{
  "model": "sound classifier",
  "num_classes": 2,
  "positions": "sincos",
  "label_smoothing": 0.1,
  "optimizer": "adamw"
}
Rows from expert 6 of block 3, named by matrix and row number. Rows with one number belong to one neuron. Each number is 500 + 25 x the weight over the matrix's rms, rounded and kept within 0 to 999. All counts start at 0. Numbers have three digits each.
# gate: expert gate (model.blocks.3.mlp.gate, 32x96x192), inputs 96-191
# up: expert up (model.blocks.3.mlp.up, 32x96x192), inputs 96-191
# down: expert down (model.blocks.3.mlp.down, 32x192x96, transposed), outputs 96-191
gate.33:481469487470464465502483491484467507485532487501436482487463515496523488530522489473503535525512493507532515482516537508497498491462496512466500514507526530523510511477504471479541497488463480469505477542534529486457517529472500449411529470508514482498474489536473541533527467512499473532
up.33:501519525537525544517503533518500527486473513495511477464551498479483467472482485511529472518460483520461471502507511471525516523532494502525477486485460463485511469522501508528470508519530515505510514507514514498543521506475497550519460509473494493489514477498534468458508531499519525507
down.33:505514517493531519505514515523459513482525541503502505498504480501496497472508475489483504524493487467471500523484505455526476475460504491497490494532495521494517468543500507496488490505525528504515516509502489516504488473498502502470499514518475534478490524545510497505512530515516551526
gate.34:514508494506469454549494436516484468498486492459493507481490493495529497522517503508490516485520477496521481538494493516446535512498497489477485489513532537516540448541496484513511505465493487464495483521480518470505529501536480512490456481521475489502458504489460468529524474511492437510
up.34:486492465501473501533488505484503499510514460505475493520502491503501460485515462500479510521493518515500534505548481509513508530468490504509507463490474510493470485487484489521476545524491530469534495520480473481508536500500487465462499479510539510478514485450542488513533489507509521477
down.34:500489517472506443504513494464526485477493522528525490497494485490495474534525502503495497523502479517486503489524484514500463516470518522475489452489484483495542492512483512490486479500485501469494515536484479481516497497492509516503487475519510511484517504470495482530498513512497484491
gate.35:514472517502532541523454487414478455446529457521509496525467498481530448503498498482547500525524495477513502484494487562489519473495533529472479528503482533501478486481501465481555535527533461503487497463505529536491492522508485536488492471498484444447509503585489520475526494516529545513
up.35:507470513506546541523453500433488446460534449507514516532461515486527455507510508490517504510525494461489515486472475557488531478488531527477475528499489554476463476494507473494549538535528470494480492484505527536485478525520480529496484473500492457451510511565478524484530482530560547506
down.35:497467493448505517528515544506507494520497517483524500494510494510487511527510472518469465536498500494500484466496548476518520513487497512512508543472484464499528502455486491514516523516491482520495522520476531509497527502484477501509482501511523502496481519511512496532510487523457522506
gate.36:416520483532460514505533461537548458537547532480555513559437479480505497514475577523433479436549498472546504507496442441469476481499520507476516532525519444534515506535487485446464532518521488525454496502509524500515466435489562541529543575493517515453455542473546484501491482514478522524
up.36:449492471514468500477514457552525462543508531479553527551456514491486510476475566526437492443538501480541510502495460456461501485515516519491517547520495481524523510531500498446460537519501507503463501519508510487495464445505554511533550561511524516462458537497523511530497462513484522514
down.36:504497465484564483453574515496478523456525532504470492502479465511524518477516457487484466517520479485479470547501458458508494538523457446491419529528465508509591470540450532473464548485564522503495578519472490528475513438453523498491490525550466531416514560517533491524547495507453504589
gate.37:478469531499503466498501506466465438506524487482472432504481498506524490528487520464500534530508506487512523528502504511472572521467500502495503461474470525493487475489468467476540535488486480471483565500458506507488518529473501437479488455511460473514507487495482508521484487493515414516
up.37:519521515486510515547522519506504534512473540515491498483524515506483515494507456523507466514455494504470475464540541475517461495537473457513496538474526479511502502486479532517475464469504540520509513472506547494522496479486473524560520521488516513526519478508492485449488516505457516489
down.37:495487468469567483477563517530448493471521549478461503491532490525510538487515486523472498561508494470515465537511494456549533504521507498486483558543465459520568486478454529501499521534531489537482582507463496523444502467452502502482498534553490502434484562521527494530547529493490543568
gate.38:505483481522522530488526463507496518475517536495493513442488490464505526497474533507463527521476500504468476506520468519520506522490476519508533493509526539514518494531490500476489532494505485474513456565503501460493508492465473488514496535475483500493553483457495480517492527474486469487
up.38:481577484488485509488474546533540522543472505495539543547534487567499515483531477546486494433511505480516521503481549482459490486522520500490467512525475447482486539516535508556473456472505540564503520472525491542498476484531513516528501529523500544528489534520529537513486514465496507484
down.38:501499532505466495520456492502543498553475508506526485507538521508468518500501525494526532480492506507531510475515577511452504477491507530512547478479509485500449482480543463524512479476450490525488472455535518507494516538510496491524525460491519506569498473488483509474491501472531492433
gate.39:487475511512497502497473453458459487449510477504515519521473513475515471517490502483513499490521489476496494501490487525500520461482525532509490501482482504501473513504491455485543499524484458502475480493457527489508473468492491534517506508488475435473472524565484510460498490514550544480
up.39:499527485488500491497534542550546516549496520503475479474528474507482529491505481510482495515469515531509490493499492476494476524520463457498496505523517486510527491496522533522470494474519542514525512518529471499504520534500507470487481497510521557530514480452515505531504525482447461518
down.39:483534514536472482500485432485516512482517504518490471521490519481514516494480523484501537482502491508503511520516484526477507493496506531492531474496513531487456496526520479492529449495489490500505473485516493475501479514523509504504522488461482497528525471495478483464482495471527480466
gate.40:518534499525499534513481525510534486480499510520452505486491516491518524467509511530515493532488482529515510530511506481529515480525480486487525480492516536510515494482476512474525474525494498492529500531511513484516526536512495483498537499482463486484527480534509461495518468516542524506
up.40:526537504560522544501491493479451510454517500527446463487516518482496509528516466501522470551478525543527511514488541501516527516521487453477500460487531535520525488475481522492503495515499523482528510498479518478529529568525462497436499487514481493483539467515504482485533514526463482488
down.40:491467464495528509469568517492462497479505524477489512524469505494533461485506468481513457542515483480468472544491463471518500534534489439504432518499454462509562539508455562460470549529551530485512549545447469508532517450470522512495476561532492516419522545525545499544529502533473483574
gate.41:537538494512507481499510490523510493551467484469519529539542498556523537473494465528483505494501533476486511487479456512467506517492518475484490523487523547494523493546516533486458449512507527507511534509475465447466501495573531505533485546516498526495504512456514517548492502499481492458
up.41:493447507482488518483519460535494542469506521531484473450490524429474487502464510452540511517496508544509455506531545474523484472538477494508480485486489444523478486483484513477470539512530492535471465473538528540535515512453494530497489513498490513525512474511477481465510491496454524537
down.41:493482555459459485499476528524520556499509522500486516528455548516530489522496495518494517476512494471506528473487540510496476483486490518509506501494510499488502487486536507489501439459485493505454491495514498453502511548513497480523519488446506473511511504488485492537466487502498486466
gate.42:463454506449445464462490491458491465515494482461482478486481488466546499507503521468444536513531519517539513542474530542514538534463466489477536519530500522482444507479496475523508547514506482465557470524471505518498547517515511445460479507518508505540510491426495504549522541503516466531
up.42:467506513499513478488476488461502448493500458511481511485500497462539491508527485474457511503554518497517501536473516523507520530432482493470531508532523569491471500467521455534543515549505506451562499519474516526489546516516526473457501465512502485534492520463487520532527511525527489519
down.42:479487481481521496495509465446544474493503507501482485540470500498518500534496502490517472490523508500476488484505471498455474493488505498499474481510510524524512534534513513494478514488492529473507496535504489479524466499525540492487504488512503520496496509513501504507467489511469455514
gate.43:462530473507497482503488508472507524488520499508471507482477545536491504530526499509495490518485487542522453480522525519525462515502465428468466470509521496493492512455523505482515452474448524459535446508495468436456500499551462474439496503472514496473489487495492510525529505494469464477
up.43:454497486479498470479481474504509537524508496431526520535466509544513453480519534524492512430525465486489509500494455520464437470521501494484470483515461481461459544525517509506478488473478499494471453450499458473459422438502514463512502531469495473487437545465496524514489497476495465473
down.43:502511550497433469516422535495541521513468496526514482483515515510496526513494520502502518457505511509522524482484557527485491472481512579521574439477544526501445466508570459543526468475467488476464446415524536494473468543513448460524470441461478459578490459480449519468424505486537484410
gate.44:529517505493505466457467515522470501518450462504466520500549506505532542486532458520505528513488548497539526535488499514470529544488524503483469493535532574488512484499504502505475484505492524487552521531487489469487541531538474500495522493530473506512539493498474531559491481518475475483
up.44:511500547471512459446464506479494463509506465466499528497516543510525495501524500519444534476524478473504537488490488530459495518430522520487495492529542523493500462511498468518513503541468488445506468510435532476483488470495507486507515496509480441465486535473469526527535485507519517519
down.44:492547493574498496512428463482502508487499452503493524477494506478490488505477505477544501456502518531509497487528464537515469479508486534481504459487540513469444508500516473480459506523477509494528439480514496469492472520531474537513502488482480489534492450503452492471479500492525476481
gate.45:506516485480476519528504497519528517503539526500510486494469468497483536494487498493468510490496502510544461542531491469521513476526525502503500494475515448491504488502492459460503499502525515498503488524523467528478485517501493502508542481504515520491489485513529476511510485515494487494
up.45:523502507490500539498504501497531501494538516526503466517492474488508524524491505497501499521490505514517512513514481503479544469477505490484527482498506487502496476484499480463538524514507499479498497520509500499520488515504501487532524447513484479502491493533520502486532492513462492489
down.45:530488491522542524508509487510476521509504527504497527484516485500556496501475460479534522544518497509463502522476454502504490514501498492463461496497528493516472493534515527472490519477519510522520497511499476493515478483500518524485498544535481465486500508508457507489517506503471469526
gate.46:532512513475486479508500484494496514452464506479480488499492502475504529510524468483500550517486516475489502481499514530496533501509514512522490495480522518520514521495457499522487449487484503510522502501496483495467489474500472490511475495485459497458499483499492526516502454476496466519
up.46:562486525471500459513486455480477510456483510491489501488487512511502495526509504489534518523488497499509519471480522531461498476510486496512478507508510511529529509492495527524504475450456521503485463504454474484469493520499477461483516486501516485493487490509499509519500470505503447493
down.46:527498511516530488508555501472489516471540548549525508470509481517548517488492501484482466496537487519505472521491484477524477513517502480490473480498482484516566475524456523496472544492530518522523518533495460519477490495475496507475453514531524499456505512487535465530532513536481512528
gate.47:498505487504496520545490508509536483499527539504497480489487423470509497502502512512479513497524477520473507482517467507484489539467494505502507493487500523487517491505504491465477494505486457483498476520512509464507466493505534470513489477497534518478495502437519519499471481501508454533
up.47:490496528523501494458489524515487497493507519462493487524498476519538508533501526519515506476510512500510505486470491502486477488521506485477475493480486508508516529537519493501527473480525490559486518483457536495517479473518504510512465511503501507476503517506502523502491503465454483510
down.47:483494499491526485490507484479518465485496495502484494488510476518488489513483487518476531514500468469508500494508475457454518528494528446481475494515520557511515531510485485485484506493500534531464527475472480515489496496503499516509495468496514490460500513503498487497508478525484504516
gate.48:467514482480465462455489493527515503519519498468540532549449493519527522486520539536440502424527479482516493508498482493471448453494502508496529515503517468480467550493546438516523491503521521532485497511473486526502465448537537517552525527496512507519455556484531513523495538484504461471
up.48:540486512518535524539508512477494487475490507521468462460544517477485478508476465466562500572479515523501507491505518499520549541505499501492469486499490525531519452505456553486489507499482482483522497499521518479503541548464472488448463479516497502482546446519476485481503471514497531524
down.48:508522525495439479522436480501532484528496451518519481492513518509502532511522553531507519453496517514534536487521553550450484449463491581512576459493525503528468510456564418539537443484456498489481460471526524505492469555547481465499523442455523480592495462455448512476455498461538477434
gate.49:480486469491513524478513514493501508491507499480494494502428486459507548481508519452487518518499497503497474523548531538519508498491460485494505477479494484511504526456514462502496508506492506468526497503450498488505516479541491493519531512541535512512535479474514499497492511499502504506
up.49:469516496471503535484527513530546504543487509466539515518492479495511483459495547516445511449515478500495519492485453466469488507536520528505516518511483479489504517549502504506422502491522492505511492495539477513486439429499537493532484528527521547495467538427516506494494501482503509507
down.49:491511527495439530530421515529516512542507478486491515515501536477472539530492520529496527482498512508509557465503542533515509465490516537541553490486524524472433494484550483520528472476444488471477461470531530451523519526534451453551517489445494505565498451480474495477434498480512478444
gate.50:497479491530512509499492504511493483502478508489506476501519499483450483482465482489492500531477483491473498481524495506498524514507472489523475490515470518481508492508477511489485494488482487484509502492508491489507509492494476489506498508525511506525499464516508492494520508510512508490
up.50:544562525530512514481485513533471502516478478528500534499526517527501509496566472520487491489493548499523522511468511472518528511495482504471478485506536558528536482512546501526494487499452543480536528521481508484539544523562488511473553516547505509517531510510510496534523502547499533503
down.50:498472526470499500525503512514499501496500551459503479529464497511499505502508487479509473522482523464516495484501550491487490514495494474509477534498500481460528504500490517475456476504470507490499499537546487485517521502481528499463502498512532524475520520514506542514484460510463512519
gate.51:489547501518471493485507466506544510551490498478523508541541450493520501470509478492449495477524471487478525481472463531467498552495503509488511552545518543514552507550518536510487492498493510498526514496537499483468497453542537536540496523476509525511490522445505484504528518499497507490
up.51:467482473478505515499517515523485543461534501558463491480465530516495515523478542532511494508479515543517460524488523478529509471517481502504514441469475466487464523459482493480516504483517493487491467511476510498481509513474472444473528476499515495512515490523490491471492494477466489508
down.51:512518528484479474519464529501507526476521482500500495534479525494494532514495523519508534471502511485495516480475520498510507497496504515513530508491523518493481518488521505497480418498466520521483456450511483449503499535530495488526524472457453458537437486478473485462471504519543476481
gate.52:523512464505502500513537478530477532489471519468528473489500486468506499486460498489491510511472501510476482516517501508516544535525475498508469512495456481472472532522490506490490523480515504474508517514528494495516497471503495496555490506486521503500516476507497502522488507489500486477
up.52:460469498453456469510517504464513503535504466494515489499471500484497509495478516493502516497494464504509473471532478494488484491515490504518509521495491457522508510483458494484495498492518474501473479495527486494451482467440520482505493500491517489504454494485521491475498459458462478474
down.52:524518508505486496506479510489531505524519470508502540529538488503509503497496506511488507472509499484496493505505482488500557471478549530486534506477519504489443500504561471516520502525502499515505466464496514532492501540553475508516495489481525474527447457517497479495489518488486502478
gate.53:448527481485488485434489501554523490531518496470550544562449470500537493469513561554456509412549486467515514519483460520464442446511520522479531516505502486471473532529540454502508474521527523533471490481481471517480435427533542515568531543512493501505442562466529529532493541498506493490
up.53:461514483480479486436478494541519486539517488468548546561459476504539492479510551544457517412548480460517510517488466510453442450515511526475520517507510495460466532522539446501517480520521519528475491479477481518490431432542535514566534539502495495495443576470519525536492529512503484481
down.53:502488458517555515488582510501467534467512546485483495511476465494489482492508452461479459557503475490454461516500454446558514559511507405500424543513468482484574509525432561467457541528562522503524555556474492518506531437459530528474462559569507530406513555545538490538571490538452517582
gate.54:469533473509496484505478515482510511492490488525459488467513532545499497495505492530526493519470461533498494471494488511537504524481446472508527492519500553500526499473496529499493457459474473466495501505500476451470517517522466444455503484461487485493485486495507476529530474501505515484
up.54:489472498478477460501471469496519519523499486471518519524490481531514486463490548526515534451516462500473520479498446518504486481496493523510487513518482496477499519515507477487501493450470465495466453493504458469440457459501529461507508503472515484498440530470495501543522456484514518470
down.54:507526537505453481508439531494523523557476479546498513486493508523501516499496544524512510445502521520542510466500530519485497466487521558488559469494526500519440495491551456514487433490465492499479447456532526472446452550492483454523512466483516471567479438492470543510471493478539498435
gate.55:476535479533448491510506510515532521513531522508501518533519489529504485507496555521456473486526493529526519518513498454526484484498531485479546506507530522519509507500471494457493482522511496491505482547500534485488510486468518498437479502479488522496497495501529503475529504516480488522
up.55:474546473526451505495534501508551497531536496517501493524531473515509483490515531501482510498522476536524506522515468468529502502505518478487551481514515530512541495487492512475492497521508517474530505540499527478525506510499531499443491494475489519479513490468526492463512526510462476510
down.55:485490520480517486500558515507470523456537498509477490469501466526526521548529505527481556477539465505523479521505496468504505513519495470488457494520484507558543518498462505503483529495522507513481518508477468533494519508469516500448528506556489490431490541508526501489530465486451549551
gate.56:489500484470473494450463518470473470487494473499431454486541503504530538519543480485512511531500539494531513505501509498526547517479461504458488540539572590524517490489504482502547490513464479460516532536449516470499550515508459462436536475532500480507527504539474543522549509516500475482
up.56:493514495447446456451454493502504486525525494506494519533562488541555507485535537539491483428537535472540556498448461474453509477496532557489497515572505532468486487521531475488549473484470481516485489520484500501467474498524536469459527472533500486518435576527496562543541477531536467489
down.56:493494530510452511507403492473557506567515464527514510506528517480518473527472534488529502449511524527527538430484525548475461467491520545501546453474545499486413484517587457516475491469440469487483445443552480467488467522553479490552485489459501481603510420492446523475428499507550454408
gate.57:481501503471488485504438478492488510474487526510466480448505552492479521528489487505514463531511525540490496467491533508541493514475461449470469536563545544505523496489504520518520473498458488449508482517512465463457508495508471445442513506498498508507488498519482529585559449538489464487
up.57:520471514499527529525545510521469509487479508515481475492495485434488508499503459468535494559466518501520490496501519514505495479495484490536506470462463479517515471457470498513510528526527539512492501529493516516535538568474472540503514480497512500519531469529499492453471551490474465520
down.57:495478503468542501491583500496480492456506525476525500482490484496482491501514459483501482528499486459501458540494470491522512533517484459499458540535510503502567494480442514485503537524526508493498537542463490513517532502465548521494499496524504516430509562518542463494532508479487516574
gate.58:480547509467498470451468526443514518448516472482484539507524490504513449554569492561504461486503511435513538507490523519503444479491506488463496548517552507507469514494528480499518499485500511539526493470463475541499504514528517492467494527515483485461533507501511519494514503510485500470
up.58:492511509457492473488453538426526536464488476476476505508541494513518459525538478543529488496501523461493530494468530537502454495477481490466485552524522507500477501489507500529503503494515505540511501448472459531518507513506508480483489519501505474468521498512528501517516500484486484483
down.58:492473491492476516503520546503507490515513479451483513513511552502513509546506505470493474536448507477509500494508502495494516500516480489509508526464473461481496531479492538501502508490472483506495511507483531492493501478477472497524500504499487483512475509495526513525507496534437480505
gate.59:418489469456439467509496451490521485524515462531474461494464481462493466500506525491493511499508451524508505509543471481474509536476483473516506525516501495489478447495449450496500551505492465487493472500491475502472534495482503467479502489489518506480479484463548523474512439500498484531
up.59:505478496523509497507520554475457536493496513522500500513491519458483503526506469495539511541464493518511446485504544524527510497516504493485477503521494490525480514473479522499503495476522472518491554479500528482491517501449461556466479495490455468513524472549441503473517522475494498510
down.59:499489477533485528472504509502452479493491482500480505501505478487443486457493507523483526477488502516495463527528448499506510508496499485517489526529490533451517496504462478491532557553543519511520496487459494529507469499494485522472479520521485477471485487531533457484509529513499528527
gate.60:494497531536502527495494467508464493483506545525494470485526513501492557514479472425501499540498524510490497480497505468509538517522470491494504551489534527513517467498507478500504500525506499516547517534484557514513531499524474515503501530507501524525564474521494508544518557508504489515
up.60:464477484513510460550492502455491496476505448479485516491449513495476491546506509496484530511495474530525476538523525541516496495448488481483492511506508525530522520478498473514527536506489482438490497489493504461510513482495486515482501469485515456480471500497494473484535484504484529494
down.60:511493467495518490500531486504475473454491493489495481506490496489488520514519497505476508520508482510502490539503495500525532522518484477506453490483492498488542505468478520480515490526518510517523510569470487489558490485464495505467511495498519492458511503529492508504516509513446519535
gate.61:441531466475520502488521525474504455539465499500515480513458495443509485494518505514416465515494474472466473470508527512503493553500443479498531508494465475462480537473448441505481539530471536479567474511487494535506542490511545492533487556503516502550539492454496477506515530492526487512
up.61:515463514526481527522491487535533547492513531499512497481507489536484538469451503484546537496477516553506503472499486434520538484538524551526486518465477478531541469538499521447478492475512463500494466560522519473473463476483497472456458500493512530448478491486520507510490467514494473506
down.61:466535492551469523527469520532474514510483486517533518501484506492466510483484507508507457507504496531490533484476508494549538544496507497510509493471497470458482520490524485475496495520512481477502473459488478482498517543532471525511464513491490479500507476543497527473506521496484503464
gate.62:495440509471494477442461500458481483494496455471460501499503542496529458516506560493506545497523510499534554496494484532491517474467494531478471488506496543495462483486477469461540529511470487477478503469463511494424492493497489454446516468523480455482469499531463562559504467508494487504
up.62:491564508556531529537509487537512511503473527499544510499513472481469501481470492532465468489490473494455458489511499461499497509539510474513525482460483455472493508567485511505452491497533508540520513475517513526540500449517495556582461527482497513536518491465531461480493507510524527502
down.62:481525492504512498474541522547465522498523530507465500490496470504498505470535474537486514501512489480482486550484464439522510500466515469490477500539475510510542503510458491490509518513517534546489519523482499495474513493492518534483532523522495524463512523534532502510537552493537482526
gate.63:480524524467510481535510479472441521502484481499485554453478468500500525508513478562518527487532459485480533481492492533485462512505512522496471546486524530529545504524522510528471513447484478493522491506469498496483515509491540494500552542471521543495505501508517529520502499479493487505
up.63:489486557490528471485499494448436489494482475446492508503454455505543493502510519538545542486526474497508553497494456546444470488490517508493484482484470514525491492526524479522513513429507496534513491468472477480500490500492521478513516509507499513509489502503517482515480506490496460518
down.63:531472508492528500468545546503486502477525516537509504460498519501489505510521493485465532483490473499492452524498499465502490515494508487512470490469480467513535503525488535487463503504536522518510512496436465548502490486466508487481479514534477486447504503533513464542524505513499554532
gate.64:495510495466548513500493518484498454511502504555466516485443540483512470550530522538449517521498477463498511503473529532478486501483481510487538455511486518475475522448519509520541478513475498472504537486516538535448515558512503505483502502511486468499480506552466537571538463529521483479
up.64:457518469483472526520523512530526506524493484546484518508519530475468487515536476490450481514493537474500508512493501490539509534467487495500552514500513468521475501484507513518475460564461513473525536503534483517522557482506490509475526506509508518496525492481505538490515535468473559529
down.64:475466515469489491473564501469471480505530525490513486475518481524518540488492468495465520514506473452518454519512480499484551492447568476481492521522497509496558463490460497493516517523498486556521539510469513518465511480491508480513462496517545513445478512518529456569514532493480518546
gate.65:420483460490417476499520504543538508573558531457521495532479488503520461475479530527448516454516464521502529517551445449429497510521496500449534520526485459479485486544467466480506524513536474457476514514520560464443452458467568478494548491472494482475449541479520482492538473507509471479
up.65:577506518492564506505491513456476501448442475540485516490522512522489544499508473481540488548483529487484477476461543573560506504472470489546487489506500559512500517429529534508494472485459498530509473474493456530513535557543433506486448509527505485523524463529464514496469533497475507504
down.65:477501525486465511507438548494522487538467498499533492547501495522468518508498533502500477471474536482494524451515515545509509473505513548532553512471517539463448512472534471540525442523447459497528432459514552473510478534528475499510481445463473486574467460483431503488442517508558505439
gate.66:494501481543482501560526470476569467515528467503514496528477540454521466482486509483477508544524462527480457539534497526499513518459523498493551501496508495495483469475489496489479547540535503460527492520526490541486531528489502518497471488495534491478507472465504471450508521505501521539
up.66:483559512555508492523497475458543467514525471526508529525517536480522483502538495500476452511530499470513490515494511529482490525468519488464530511512530522486490478504535496541498506537504509492522511520522496529511528520512511528502480502515503487495515511460500510488520525521511508526
down.66:515444502465518494520540513457526473490469521505504492488502490528512495533503503526475525531518497472487460496537496497485501497457491509498487506465506473542525494500470501523497494493474502515502537543476528495505533495480505486484490516517527503462485520474525481521487459509447491527
gate.67:523505493502532515512482524478473487468499485509437526493515546504512463532513511499524477531499528506506509472476514565533457499459503477456513492504522515503490494458527526535524482522470513471500554481505481489490519546527472503476525466485492488516523491528483513515505520524482515493
up.67:503482502513522512497488484524504515489515524452533540515517478554529499498506519496510499436523520486482537494501453511459472454519520479487469524504491485477468494543525492508503487495484471523445487471485473497522421477486489529533485490499507501447442540516489529490487485538502521501
down.67:515498532478464500508443535547519514533478508490518519521521524499483532503481514517486514490499510503493530465531564506510531483466521544523551498492523474478444473495555464508522462500471507504511472450497522497489489514526465471523488494484504481536497451511442512508468501485508513461
gate.68:500535493496507525491501505504533488506492478506495482466515478479491547506476495495489510535471486522501479487496480492509524530510489524499504507497514539527516502507468502479495507533492488481523475531537508488507534469533498508528501496497458484482559470497508493520506507482482506515
up.68:484506504495471484482510490529538501537523502454564529557500467510519506461489546512470487434514467464464504495507485505474493486529526528504521524500464433461474526541524476509486502486508497532496502480501495509500470430510540516569484544490491515497476539433503513503493490481509503492
down.68:506518534524429477510416488485549505517487486525535509493538513498497507523524554511518539463487523518541518486503548522467486471486518587499573472470528506498429492490578439534512455473459462494491453439527497496494492544530488487536518467461507480589493450472447513462445493451534474421
gate.69:496489492492472505548503500548522517563500519475513528500498483553487541478504487524482494477495540488491521478506465480469489522502493487492495535513495482472491458531511520490462509479504472479505503501486497473489500497509526497487510488494504536499503507477481469499502469528476469467
up.69:508489524518475522526494526513532473517546507459522509505477488508520461486476499517490515501516514489488534509497467513457508515512519492472515490501513527477471472521515529487508536497539480496511507536490509510525483508502515503489465499492501513506507518510511477504506506514511499473
down.69:510498471547501523480525464494483460498491521495524500459519497493507506488472508491511516521538503525503481534489480526494480502505479489443469435516507472530507518518492514465478502524544537526496534500515467539490460472501499545525487520493501477478538505471511525491524512521498476492
gate.70:510490507472504480464491505477471482504461483512504494524513520474482480508514512517502527512481494496511506508513517530508512486497522534519498494487517494538505512481504518526473466499496531514486490451493464513487505491487481513526470522520487495504496494496521527482480499470475504503
up.70:509468512471513508470490532496475486520461492529491509505503506513465520522502517499508508518502515488469518490481531518519484489495495506534496486477485512517519509463521536514500470498462525507505508467496472515479485529505476495486495494504477513544492475517465505510468521484452459488
down.70:515458476497539495515546517487482512476488540513486509448502501487496478489517472504500494531511520498484481499510487479503505524491462483451438502495455471514536447519456529472481524517517527502501535532469494507497500456453477513482463531521506489444502521485551474522526512524458508555
gate.71:473447482474522517521469482492483502470518506542489483479488515489500458507483516499538493529520496513501510492487523533519534494490489508482495509497489513491487494466482500462532563487487480486481508502478526505473497508486476483476507444496484461500498497554468516506502455535496485485
up.71:494472536513462523506507488515508509481476532514495508499498474490512504524507496513537532518474496508473506471533534483567486489518518492523485509454544467568506470483480500521465453506518502542503484509521507529522544510457493542492474541508521532461512468478525493484489503484499513555
down.71:478518444542534505468543494500473488500520517468469483443471449494498507505503477535479521524503506454513473530507471474525529543512512460512459500530502496495530559512439509510518513550523504513513522487461468537470490486481496511463489497530492480443485501504522496509532512502495496535
gate.72:497455529507524535501442488429451459469517447547508527527474544467515454541510514493535494517544503451511494483488490561520523486458550549488507509488495542494461479463507474513559519535504441493460521464507536513472493494497490565480488485505476419470485522584456530503518472543549556480
up.72:501452522507530534517449484421465464455531450547497532523477554483519461532502526497537486524538485460529496477485485558518528468467560537491510506484496536483469489480510468498560521514501445493462513473487539526470495494495491547474494467488478431460482517593479527512515474545567558479
down.72:511445494449507507535505565494499500513497512484544512498501498497488502514503500510486473487497487493488501472501553507534517510496505524503519518484477461483510488463470500519505528512498499515486507505482510527504513486500472495507495511515522492498496518518511502516514482514478528493
gate.73:506503507484529510488516539502522488517475519493508483472498464473505523472455485510498527507483478519460491478496501484471490520507477506519497505469468473496519489529469498480459490480513484515514502474536515536476520502531507486527475486500494543506518474457499497493508460453475507475
up.73:454473481499460495486534463518511521499519492491498478498484522503507488525487531496484515502512501501529496513523475490511515501523504487514521460483481477485464527485491506480473502496477502484466458525490467484482475502461508496480527518481529511484494505482495509529455488493477500503
down.73:522507483472477515493486531488495512506514500468499527482524527492498522509488518496484465517510493484516497475521490502503519509513506492523510520517504516495487497518526504499513510519509501478516497480497495485499502505497481517514516524482505504485491512501484505515506501519501495494
gate.74:493512515546520540506452486421511470455544458523522523545510521467519470493526495504499461517539479485492497479488486523517497489469550488449518538491514541489494491504505476470545520557528470514486520478509552564513496530514503567480466477511491455488503511551474512457528462529542536466
up.74:490507509537503535536467495420509488439535455546499502533512515454512452501511497492516480542515470496489471483478493550515498493465555510462539531482489509482484491500490474476557525551525465499494535487532531537513499520503508544485467451498485447490508489583487500437530475504534520488
down.74:496470484448506500542508544508499494526507527500513476495542489515494513505511476504465470514502477471521476478518570481525483503492500519515516499488450462522519477476486495525511539526483484531504505527489538527484502495475480490501495492514502508499485523514506518534529475514483542480
gate.75:481526518536516521521512489498506512498457497498500493489514485531478544463482504493491474520477496511501489477525518492527485511543481486518472505514470503524534489495467500497474527503488507503528475520484494498522529504503476488494480518516482521513509471484525501488498462488510497461
up.75:510461501497497515529540490452478496441522491515451459478478519457490483522478475438553501547505485523483470500521506533555532498477486485511519506482519503519481509450480522493514491529501463492478512495492508501539535536449462516493497477484512487493526468522493499448490529490498507517
down.75:494499462528547509482511440483474471458499485517459518518487480456502481483471488479493494500522508510484500532511450482526505526496492471477459493538505506533507523529468522477483546516547523516534511530469485504518485456479521532486485535513483499445492505505527501512533526521498500538
gate.76:437510484532460484494523500502547491482552490453511491526487465467499502493522539507461495463511439506502505534545489476489500490509536496477534523518526477522511511513497480472508525513524483471510520501474539502536483484497558516513499467499508480466485512468505464441522458508518514526
up.76:471484480504437490491495502485544488508533490461510485519491471481516519475501528513474515473489453498492512528549480481470525495498514498493548516538514507502509505508490475481504527513510490463513512512493523482516479488496546498519498455503508479451486508454478464420529456494508486520
down.76:516469513456517502490548510496476503483511514531478496430488508479508505512506485477488516522529470512512478495505531473511507509498481474461449511539493479523537484522476520469499523507509558523503569541519484538494536497473541519488533505541499513443519545503552484548524466484471532567
gate.77:492516514471462491466478446485512525474505510547467532505481496509524520541505527525523476477521488498522511479518468492524490464502486479482534545517560526529515554462496512467521467478485495517505479500524469491449474518502490443478536518508506502476485521496514519516489447494469483468
up.77:471496518476463466531472477474505537479519495530466516479546510508520506537512510512548503496499477497522507476497523519515463470481473474486531543491519507514503481478512484502517492521489466511479482499515454484457500516467495462468522518490508479496480505489498530541496462512494491513
down.77:488494513504500524530530501514522506536522490502503480508470523497497498514520528481505492492511499509538501478487491519481488495487495508516519504476516474513498547475509524506477541514500482527480515513491520470494487506513477503514485506519517476508501508518490530521475499509466462495